python train.py --model="sound classifier" --dataset="acted Russian speech (Dusha)" --train_examples=26041 --gain_aug_db=10 --n_mels=80 --hop_length=160 --input="log_mel" --spec_augment=false --win_length=400 --targets=["emotion"] --num_classes=4 --arch="transformer" --norm="layernorm" --norm_position="pre" --activation="quick_gelu" --mlp_ratio=3 --head_dim=32 --fused_qkv=false --bias="all" --qk_norm=false --parallel_block=false --inner_norm=false --kv_group_size=2 --subsampling=4 --layers=14 --width=256 --positions="sincos" --pooling="attention" --loss="cross_entropy" --init="torch_default" --residual_init="zero_last" --optimizer="adamw" --lr=0.00099 --beta1=0.85 --beta2=0.999 --eps=1e-08 --steps=14800 --batch_size=128 --epochs=72.7 --lr_schedule="wsd_sqrt" --decay_fraction=0.4 --final_lr_fraction=0.1 --warmup_steps=440 --weight_decay=0.09
Rows from block 9 of a small sound classifier, named by matrix and row number. Rows with one number belong to one neuron. Each number is 200 + 40 x the weight over its row's rms, rounded and kept within 0 to 999. All counts start at 0. After the name is the row's rms in percent of the matrix's.
After each neuron's rows are labels from the 100 clips, of 14976, where the neuron reaches its highest value: "responds to" is what is common among them. Only what is clearly more common there than usual is listed. The data: acted Russian speech (Dusha). In brackets: how many of the 100, against the usual share in percent.
# fc1: MLP up (model.blocks.9.mlp.fc1.weight, 768x256), inputs 0-85
# fc2: MLP down (model.blocks.9.mlp.fc2.weight, 256x768, transposed), outputs 0-85

fc1.359,047,222,227,224,174,220,234,175,229,203,215,168,203,218,181,181,213,181,159,233,255,199,242,230,169,151,203,223,179,178,174,193,246,253,204,220,233,219,112,95,196,63,138,116,231,231,255,194,237,146,263,206,165,185,129,173,262,158,141,134,180,156,127,294,179,237,138,223,180,157,302,187,211,245,173,247,212,264,244,202,242,242,167,242,181,192,207
fc2.359,069,173,201,183,212,254,184,118,207,264,137,239,117,189,199,259,190,242,215,188,170,271,128,82,196,204,207,228,199,149,197,207,174,208,214,231,192,215,315,346,157,269,212,323,209,141,154,176,152,179,177,246,223,168,224,230,172,203,218,229,173,212,199,113,207,194,193,130,204,299,209,193,214,239,190,153,177,127,162,143,233,144,248,193,152,210,202
responds to: emotion: angry (41 vs 18.4)

fc1.741,048,193,233,240,229,177,209,304,154,116,148,286,244,135,182,196,181,181,223,244,206,198,305,152,179,150,167,185,173,182,240,175,209,202,169,210,200,250,180,165,214,270,201,124,200,284,207,232,166,301,294,265,193,212,125,292,256,186,199,195,136,181,199,196,158,161,218,231,191,149,229,231,157,217,260,195,276,290,197,166,188,235,261,169,233,204,215
fc2.741,084,190,214,177,174,234,180,106,133,218,219,223,214,143,214,198,210,206,213,201,205,234,103,135,148,195,175,126,161,184,166,249,141,207,207,155,190,209,216,299,197,195,232,304,209,183,260,155,195,185,130,95,186,196,208,84,226,211,194,212,231,208,248,215,206,195,213,215,215,207,136,153,202,266,77,141,186,150,170,187,187,75,158,196,166,206,205
responds to: emotion: angry (39 vs 18.4)

fc1.389,048,172,184,165,200,236,169,175,98,142,174,116,182,171,112,166,245,194,217,243,219,199,247,175,264,155,192,190,159,199,247,231,223,197,199,154,202,198,210,237,134,121,158,142,267,293,256,166,220,174,181,133,211,212,198,125,219,242,194,213,193,125,205,151,212,222,134,148,142,206,243,251,197,228,240,180,263,255,209,232,263,286,179,180,203,175,217
fc2.389,064,130,234,176,196,146,239,171,187,297,170,265,206,228,205,231,206,230,179,197,210,272,211,238,264,206,249,236,215,284,232,271,161,212,211,213,191,211,243,202,211,215,147,263,140,106,27,187,179,185,141,228,211,111,165,287,193,197,157,191,123,246,180,183,211,208,210,230,242,225,213,222,103,202,188,197,205,140,116,120,231,94,197,189,144,208,208
responds to: emotion: angry (40 vs 18.4)

fc1.442,102,226,255,227,244,256,207,190,181,237,200,215,207,274,264,215,255,226,228,192,210,239,195,130,160,243,187,217,233,168,284,270,185,234,161,167,203,154,219,212,181,193,194,267,191,178,179,154,174,163,238,264,219,169,164,198,146,201,152,231,178,248,237,209,207,258,205,142,227,187,165,175,192,211,244,267,185,135,176,268,224,139,231,193,199,156,226
fc2.442,091,143,191,260,180,181,167,296,204,214,209,219,213,97,160,352,252,216,200,170,177,182,174,166,177,190,196,213,209,166,198,204,150,192,207,90,151,238,140,192,126,200,208,214,159,221,253,246,250,257,142,213,187,227,174,132,229,217,258,192,246,169,171,228,195,191,192,222,201,201,223,226,162,303,195,157,201,219,277,121,173,201,179,216,205,233,193
responds to: emotion: positive (62 vs 18.6)

fc1.748,120,260,243,232,190,272,246,201,229,230,162,224,189,282,256,243,157,143,173,209,127,272,206,206,213,155,119,160,193,194,226,251,258,225,237,204,188,252,226,237,214,194,185,164,261,222,162,196,183,145,214,178,205,219,182,199,145,179,180,253,102,206,198,181,141,236,191,164,250,191,143,193,234,191,230,269,203,182,137,271,226,170,236,205,211,196,229
fc2.748,147,231,259,165,236,93,184,165,213,200,223,211,225,205,253,310,242,236,150,258,150,204,166,219,189,245,235,139,205,241,162,214,184,224,250,154,223,163,194,127,270,157,185,188,149,224,150,275,241,223,200,285,220,169,246,239,206,147,159,216,167,264,228,183,161,234,253,286,228,176,219,213,213,146,167,238,242,229,180,213,188,214,178,159,164,229,268
responds to: emotion: positive (41 vs 18.6)

fc1.162,139,267,225,217,239,241,209,202,264,187,157,211,192,231,222,233,184,116,166,238,216,243,205,159,226,229,217,226,235,165,250,232,162,242,213,197,230,223,252,237,246,250,204,245,227,217,127,96,146,137,174,197,212,171,209,172,146,188,212,192,112,203,184,201,140,208,173,228,221,173,191,208,173,189,198,229,257,222,142,265,182,207,257,181,215,183,233
fc2.162,088,241,189,187,200,211,235,312,142,178,281,144,264,227,225,253,172,185,170,207,172,126,192,172,125,215,148,225,175,199,214,336,248,194,233,211,201,187,221,189,169,203,144,238,184,176,271,267,189,157,245,261,191,167,235,227,240,206,234,225,252,237,253,197,216,186,189,235,213,229,118,184,204,206,196,244,195,206,195,223,142,143,176,192,194,218,217
responds to: emotion: angry (63 vs 18.4)

fc1.739,120,183,201,218,190,232,289,139,215,213,216,173,157,267,208,204,183,160,202,199,151,174,154,127,224,211,166,267,213,176,233,199,164,181,174,156,200,213,125,166,137,199,192,207,181,174,277,140,220,203,253,281,177,173,260,267,189,238,197,225,280,220,268,191,208,215,198,256,236,151,188,178,145,188,243,229,239,217,220,259,188,217,177,211,313,186,220
fc2.739,144,237,211,123,188,262,208,243,165,155,231,229,241,226,215,186,195,158,162,204,169,218,245,204,133,197,133,191,158,125,246,280,263,190,209,153,215,207,281,251,278,190,160,217,255,177,130,215,121,144,230,153,167,217,234,211,204,218,229,233,164,211,254,174,220,211,204,173,207,212,150,258,292,244,179,189,224,179,143,242,172,117,307,214,164,214,211
responds to: emotion: angry (42 vs 18.4)

fc1.324,113,292,192,239,228,196,242,146,254,234,162,163,237,253,274,259,182,168,151,258,193,213,264,157,202,289,186,218,185,167,266,282,231,203,208,188,204,202,184,204,241,210,167,218,173,235,142,231,156,148,186,234,160,176,177,188,132,223,199,227,117,253,229,177,147,229,183,176,248,168,177,227,157,184,263,246,260,228,169,305,141,155,217,176,195,182,292
fc2.324,107,135,129,150,206,157,279,238,196,239,283,119,182,182,172,288,190,239,226,198,184,103,211,218,239,223,201,225,188,266,160,284,202,185,235,132,243,197,209,208,217,190,198,228,190,188,181,269,162,200,220,247,118,196,207,224,184,203,198,144,195,206,170,198,200,165,266,237,157,142,184,174,136,250,163,167,169,221,226,147,192,190,182,198,209,243,217
responds to: emotion: angry (80 vs 18.4)

fc1.178,135,236,202,216,228,214,174,196,247,161,156,204,215,246,237,211,173,176,167,248,235,254,218,161,222,225,213,209,236,193,245,268,182,236,213,223,256,222,213,222,258,225,192,263,182,194,115,135,176,135,167,199,188,184,212,177,150,174,243,209,112,213,185,163,137,198,193,225,184,169,181,207,159,161,191,209,281,216,106,265,191,216,294,183,201,180,213
fc2.178,087,236,163,186,189,172,260,309,168,174,282,123,264,181,199,242,162,183,187,197,201,121,167,185,176,210,171,239,155,221,214,317,249,191,240,245,192,188,178,156,148,201,162,232,171,172,255,253,199,160,264,249,167,151,222,242,231,199,261,199,249,225,242,213,217,186,189,221,201,248,152,181,176,221,235,223,196,223,204,193,157,159,151,193,196,225,215
responds to: emotion: angry (56 vs 18.4)

fc1.157,116,200,204,224,199,160,213,200,225,238,182,198,191,144,148,227,185,201,200,196,243,223,224,235,290,220,254,247,231,222,219,157,115,212,227,230,188,249,188,224,172,192,214,230,157,263,157,131,207,149,117,164,230,134,175,140,190,204,185,182,219,177,162,219,154,212,169,199,183,163,199,187,167,200,204,178,236,148,219,203,215,195,200,195,174,216,181
fc2.157,084,162,172,159,179,253,226,152,150,239,210,137,222,272,231,240,196,161,233,185,176,215,203,161,196,183,89,151,135,177,179,243,276,221,256,224,217,190,173,170,187,137,143,177,218,153,237,207,185,220,282,218,209,197,210,242,212,176,182,272,222,200,250,188,198,199,209,186,214,181,174,182,211,205,254,227,160,235,193,174,187,220,209,164,227,206,194
responds to: emotion: angry (45 vs 18.4); emotion: positive (41 vs 18.6)

fc1.535,091,204,248,226,235,230,184,230,224,238,186,180,175,194,217,217,269,267,230,224,224,228,166,188,199,243,227,228,235,220,281,243,160,223,148,157,206,152,157,200,183,182,155,250,181,236,162,203,154,178,175,281,263,173,135,141,202,160,194,292,194,257,254,236,190,274,214,150,197,200,200,169,193,223,246,229,217,137,167,272,218,192,254,180,181,153,197
fc2.535,087,134,179,245,186,184,190,257,183,214,231,200,249,217,157,353,275,212,181,170,193,131,203,129,120,195,176,211,145,151,169,237,176,187,208,39,168,246,192,238,145,198,217,220,208,189,250,222,286,295,172,189,197,240,210,181,216,219,239,151,236,191,164,220,208,198,198,209,202,201,238,260,176,290,174,182,221,248,243,105,155,198,149,211,188,238,199
responds to: emotion: positive (76 vs 18.6)

fc1.624,089,188,239,243,221,226,182,220,250,190,180,244,225,176,192,211,259,244,216,211,257,208,253,162,273,221,280,250,250,198,252,172,143,236,167,162,194,177,167,189,180,235,179,166,161,234,182,234,226,190,259,253,236,143,185,141,201,172,203,221,172,241,237,237,197,256,194,196,187,230,241,231,216,270,263,224,220,192,175,213,250,170,240,180,222,159,179
fc2.624,082,71,134,175,166,200,215,306,99,264,225,114,167,278,191,233,199,227,245,168,176,128,164,213,173,199,145,186,127,177,97,311,301,191,218,151,210,234,183,197,188,160,221,245,216,141,175,225,250,217,217,209,178,206,245,278,191,211,168,182,208,197,205,194,225,188,226,196,189,208,181,182,268,207,130,164,180,194,175,94,213,193,199,204,188,217,201
responds to: emotion: positive (61 vs 18.6)

fc1.539,115,271,244,269,269,190,236,236,222,163,138,189,260,194,215,264,159,198,134,229,222,234,172,140,210,259,217,259,191,151,262,256,150,189,185,167,188,179,195,216,219,223,180,229,158,209,145,202,146,134,131,225,215,148,151,167,218,235,254,234,169,252,224,238,157,204,175,141,256,241,181,257,161,243,221,210,241,213,179,254,172,127,227,188,192,164,227
fc2.539,091,148,176,168,217,220,220,174,194,225,166,157,211,215,173,312,282,233,239,193,192,176,207,228,273,193,194,220,233,181,235,225,228,196,230,114,226,201,176,168,214,226,172,183,149,268,173,159,125,142,268,219,221,149,197,267,250,213,212,185,196,179,204,185,217,183,201,225,172,141,193,163,204,130,216,172,185,164,197,177,262,195,235,199,245,212,176
responds to: emotion: angry (58 vs 18.4)

fc1.236,099,209,238,210,222,211,214,221,225,203,171,175,171,134,209,186,239,231,174,247,230,242,202,186,239,218,215,276,215,197,310,228,150,231,154,189,206,162,127,199,194,166,119,250,179,225,206,182,140,152,194,237,255,169,176,179,240,107,235,281,227,220,247,254,204,264,221,141,194,176,218,202,165,191,241,216,223,172,179,237,197,205,243,157,174,146,229
fc2.236,085,141,173,240,187,203,185,294,192,188,239,214,265,268,170,292,278,200,238,177,206,125,217,186,172,184,166,216,106,194,174,265,231,186,183,49,189,227,214,210,174,200,242,174,235,180,204,206,311,280,233,166,238,225,194,210,195,217,267,133,192,193,182,208,204,190,189,201,198,216,213,251,238,271,180,217,228,265,190,116,190,167,171,207,186,226,190
responds to: emotion: positive (52 vs 18.6)

fc1.447,149,228,177,229,239,231,228,223,193,161,186,149,251,213,227,214,170,145,126,267,207,187,211,121,178,264,99,239,155,115,262,284,199,183,189,188,204,186,162,180,193,207,115,213,161,175,224,236,133,240,203,254,156,170,204,252,211,220,256,217,231,268,208,232,197,205,208,229,224,194,169,158,168,190,174,171,185,169,145,260,161,169,172,215,239,198,257
fc2.447,114,192,109,158,131,259,174,157,171,178,280,229,174,267,167,235,205,210,226,132,178,82,169,209,211,133,202,204,172,222,202,204,229,204,203,96,224,222,238,195,225,192,204,154,246,177,235,189,206,244,287,213,244,292,286,244,167,211,192,223,225,160,227,238,217,198,226,254,178,199,217,269,290,157,197,218,155,149,223,188,245,218,236,210,253,185,142
responds to: emotion: angry (54 vs 18.4)

fc1.79,052,222,197,228,190,196,212,289,242,155,125,271,238,248,198,227,225,183,193,202,148,220,306,175,151,193,275,246,258,154,201,174,221,204,156,169,209,200,255,213,292,273,168,180,197,274,182,264,247,227,280,282,150,145,147,296,213,177,248,212,216,222,189,203,207,251,218,226,236,96,163,206,141,193,237,201,216,314,229,169,199,161,206,238,235,227,174
fc2.79,095,184,180,161,149,254,177,162,102,219,235,181,195,123,193,142,186,197,205,196,208,210,111,116,125,205,126,154,100,150,127,219,160,203,221,201,190,208,214,270,176,151,217,233,224,125,292,165,186,249,178,144,220,228,208,112,196,198,217,204,263,184,241,237,195,182,199,177,218,311,230,201,239,293,132,162,174,162,165,190,196,142,174,184,174,208,200
responds to: emotion: positive (54 vs 18.6)

fc1.335,047,220,242,177,183,169,308,179,126,155,149,265,240,129,237,160,205,184,235,223,274,201,345,221,268,243,214,196,246,196,235,171,253,183,201,202,125,230,159,189,171,217,239,149,266,195,270,180,165,227,242,209,178,175,146,271,220,205,157,136,188,201,135,158,215,159,173,91,230,148,241,187,217,231,192,240,259,227,189,210,164,269,231,243,230,193,197
fc2.335,056,160,260,201,217,215,93,199,239,207,218,267,224,184,237,257,220,211,180,216,213,282,110,148,183,194,197,180,136,167,173,186,130,205,203,153,199,190,238,271,266,211,189,280,185,158,146,183,210,210,154,186,233,233,217,128,219,220,213,245,131,273,282,188,222,201,211,261,245,209,211,275,233,207,170,144,241,174,184,146,240,90,219,210,101,207,195
responds to: emotion: angry (47 vs 18.4)

fc1.327,080,250,207,210,198,268,248,150,230,225,205,184,241,241,211,230,220,162,196,261,228,203,206,190,239,245,137,272,193,193,280,205,157,205,182,185,232,143,140,178,217,225,184,220,194,218,243,176,177,224,264,249,237,186,277,221,169,240,237,210,250,241,250,177,223,215,239,256,192,145,191,205,114,209,214,248,313,221,230,282,144,244,187,210,290,186,233
fc2.327,075,150,196,167,185,240,138,301,158,188,190,241,253,169,211,187,207,203,159,191,180,257,228,155,154,210,135,196,100,88,183,295,253,204,210,150,181,237,247,282,244,154,206,213,227,193,143,224,146,171,161,174,193,195,193,198,232,209,236,256,138,221,227,198,196,191,189,199,229,226,207,264,274,242,156,142,207,171,122,183,220,97,285,196,151,203,196
responds to: emotion: angry (45 vs 18.4)

fc1.726,077,261,235,205,252,295,199,168,204,207,220,134,234,229,191,193,213,151,179,243,202,186,246,196,235,250,134,240,158,153,246,176,186,182,173,161,204,150,133,143,185,160,171,187,190,219,270,214,149,252,226,242,227,202,244,262,199,242,174,216,280,212,218,252,209,174,223,280,210,147,205,207,145,198,230,270,248,241,255,267,164,239,210,188,319,153,213
fc2.726,097,146,194,171,184,188,208,200,179,192,199,282,275,161,215,200,236,182,143,199,183,213,238,189,144,208,182,226,229,162,203,275,187,222,206,125,190,224,292,338,223,212,188,228,233,164,78,173,140,149,142,172,188,201,174,195,196,208,224,210,88,198,242,181,207,207,161,179,223,301,189,266,220,223,143,160,219,167,114,180,203,63,268,179,89,201,195
responds to: emotion: sad (84 vs 27.7)

fc1.404,104,242,207,220,230,217,231,168,235,218,172,215,206,244,281,274,168,191,171,273,182,212,229,152,220,293,181,222,185,164,255,267,212,203,189,213,191,202,187,207,230,211,149,198,185,206,147,206,139,160,212,239,159,155,186,199,118,212,230,198,144,268,257,179,148,236,190,205,243,127,148,198,153,213,195,244,213,222,183,281,159,190,230,158,219,174,285
fc2.404,114,138,140,147,212,147,247,237,160,239,254,121,197,155,177,264,185,234,220,195,199,111,220,250,251,219,229,225,216,278,167,276,191,186,250,158,234,197,195,184,219,178,196,221,176,177,168,269,144,179,205,249,139,192,150,214,208,195,191,140,197,207,160,222,202,171,224,224,173,156,219,183,98,233,196,158,172,214,250,123,207,205,183,196,207,242,213
responds to: emotion: angry (76 vs 18.4)

fc1.396,129,262,221,272,227,282,232,151,157,233,218,230,189,229,195,241,190,209,239,268,169,212,127,169,209,235,199,302,206,190,243,249,166,219,166,165,235,203,178,190,194,239,204,208,162,171,269,204,186,241,241,209,182,152,223,257,189,207,210,221,262,191,224,137,136,177,183,229,185,189,108,150,220,199,234,254,148,162,220,294,184,115,189,171,261,164,206
fc2.396,121,222,189,180,193,210,177,268,199,193,192,178,268,190,234,283,217,169,217,164,228,208,271,211,134,169,186,189,256,133,203,188,215,202,213,215,175,209,220,283,233,195,211,231,267,238,140,235,95,106,137,173,217,242,89,122,236,208,237,219,131,192,162,274,228,210,192,107,191,174,205,284,200,178,235,149,214,155,157,148,179,207,262,202,175,204,175
responds to: emotion: sad (59 vs 27.7)

fc1.305,089,215,219,242,220,206,234,234,233,266,196,252,222,233,215,228,255,196,216,208,234,205,204,118,272,216,244,248,152,185,218,193,178,206,134,128,267,173,195,234,210,196,221,212,137,278,234,254,223,183,244,251,227,147,170,209,199,179,241,219,159,247,259,260,224,225,203,212,207,219,253,218,186,235,236,246,250,156,209,253,199,175,193,193,184,153,216
fc2.305,091,191,162,173,150,193,210,222,187,225,146,163,163,300,220,210,174,185,212,174,170,195,197,180,158,198,165,206,228,174,188,338,258,202,215,179,174,251,151,188,176,234,179,230,197,185,185,165,177,225,223,179,130,190,287,270,186,229,274,167,186,206,172,121,218,201,233,179,181,141,105,131,235,228,204,150,225,262,151,138,134,157,218,202,204,208,187
responds to: emotion: angry (40 vs 18.4)

fc1.70,049,200,196,194,174,244,202,266,163,225,182,86,236,203,98,237,221,140,183,250,157,219,239,155,272,164,170,187,197,134,219,187,243,195,181,192,198,196,226,178,197,202,255,90,223,342,340,222,225,207,173,202,214,254,129,161,221,181,168,153,272,143,176,213,225,225,138,116,138,128,245,151,203,172,172,217,243,204,195,283,211,285,242,158,209,176,208
fc2.70,090,114,248,201,219,175,202,138,200,252,175,266,207,220,251,185,206,214,161,195,186,238,188,236,165,201,215,163,204,296,169,286,199,220,225,201,197,199,192,202,169,168,127,227,185,115,53,153,174,172,130,225,208,171,198,260,185,190,170,199,113,265,205,155,204,209,189,273,286,247,206,231,160,182,162,239,162,187,122,83,226,128,214,181,140,208,200
responds to: emotion: positive (50 vs 18.6)

fc1.118,058,184,200,242,163,171,240,135,205,246,230,145,232,246,179,189,224,260,213,174,201,179,211,228,199,193,219,163,233,273,220,194,152,220,177,173,281,184,183,234,252,195,261,138,220,250,252,292,180,178,221,188,190,224,94,98,158,167,164,134,217,183,207,291,189,188,244,276,140,41,116,131,187,205,189,207,231,190,234,227,133,198,196,222,181,229,215
fc2.118,098,194,175,159,178,266,170,199,110,192,119,203,158,205,183,181,179,161,156,172,181,222,175,102,172,208,121,211,98,101,189,218,281,207,238,201,189,223,198,202,164,215,194,226,185,113,197,203,169,231,216,254,150,185,241,268,168,186,224,233,207,177,172,168,189,188,133,184,215,300,225,205,178,215,221,157,198,203,177,107,257,146,250,182,238,213,203
responds to: emotion: positive (43 vs 18.6)

fc1.486,098,194,232,236,213,180,246,154,206,207,171,197,196,166,287,238,212,245,174,225,187,235,186,169,205,231,214,183,230,210,274,281,140,201,154,164,206,182,172,192,214,207,143,240,206,216,169,157,162,154,231,293,263,139,165,189,185,188,170,243,167,260,267,261,208,234,232,164,273,235,185,215,213,184,255,273,195,153,132,244,187,176,236,187,158,159,244
fc2.486,093,152,208,234,192,138,203,265,207,260,243,183,223,191,144,373,266,244,213,178,156,179,181,189,141,199,207,207,230,219,143,195,189,191,197,56,177,236,169,215,166,211,244,250,165,222,193,255,261,250,142,196,156,210,207,154,200,229,222,178,213,160,139,199,196,189,222,241,149,132,170,202,176,273,141,175,217,194,266,144,171,199,199,217,184,236,209
responds to: emotion: positive (43 vs 18.6)

fc1.767,040,128,193,150,173,127,242,262,230,298,199,262,179,213,167,218,203,165,161,193,194,186,273,230,284,235,254,230,184,232,260,161,155,147,217,212,150,159,126,189,220,102,183,144,157,159,214,229,192,207,226,200,210,161,139,198,234,172,223,206,198,200,203,221,233,198,188,195,207,163,359,167,173,269,166,238,263,169,172,200,234,195,125,185,222,175,243
fc2.767,070,233,236,208,231,223,116,151,161,100,141,239,242,153,238,212,212,250,249,197,197,247,109,114,108,207,184,181,222,197,196,269,218,206,192,183,206,215,226,208,203,253,199,221,177,186,157,140,176,136,160,217,191,150,253,210,233,214,243,239,170,240,199,169,228,215,227,227,186,183,105,162,153,232,170,186,210,283,234,119,196,130,244,201,127,198,206
responds to: emotion: angry (58 vs 18.4)

fc1.258,129,250,204,240,223,226,227,212,260,207,164,189,241,210,211,255,207,156,182,252,238,235,224,169,228,230,200,235,213,166,266,271,156,225,202,197,202,216,218,236,208,236,186,261,201,239,92,107,139,142,147,186,215,158,212,169,152,181,229,167,125,213,186,169,151,210,165,174,208,212,170,211,200,210,208,219,238,181,141,269,240,163,255,176,204,172,231
fc2.258,058,189,194,181,209,246,219,249,179,179,191,119,237,239,220,285,178,188,199,194,178,175,215,129,194,196,122,230,192,186,254,306,245,198,235,202,204,188,185,189,157,202,116,196,188,177,218,204,169,144,264,259,190,170,251,247,237,225,268,240,218,234,233,181,210,164,216,238,193,185,192,174,169,192,220,231,211,204,182,223,217,168,218,185,232,208,189
responds to: emotion: angry (45 vs 18.4); emotion: positive (45 vs 18.6)

fc1.421,104,228,244,214,193,185,246,182,226,169,165,225,238,215,300,224,244,226,223,178,214,235,226,193,212,214,216,164,214,226,259,285,173,203,152,182,217,186,180,189,227,177,170,181,189,175,137,150,192,131,208,267,287,188,176,200,190,180,166,264,115,277,264,258,230,233,203,119,262,211,180,207,212,199,274,283,203,146,174,245,219,174,242,184,160,162,218
fc2.421,111,154,212,217,180,118,220,247,192,255,238,176,180,193,148,378,256,244,169,169,143,179,165,205,203,188,227,187,192,222,134,173,196,196,193,79,171,232,166,181,190,215,209,244,165,243,235,307,246,260,184,230,142,203,201,217,228,231,186,183,254,171,169,194,212,199,246,271,164,148,167,208,183,243,151,200,210,212,250,146,160,206,161,214,192,227,199
responds to: emotion: positive (54 vs 18.6)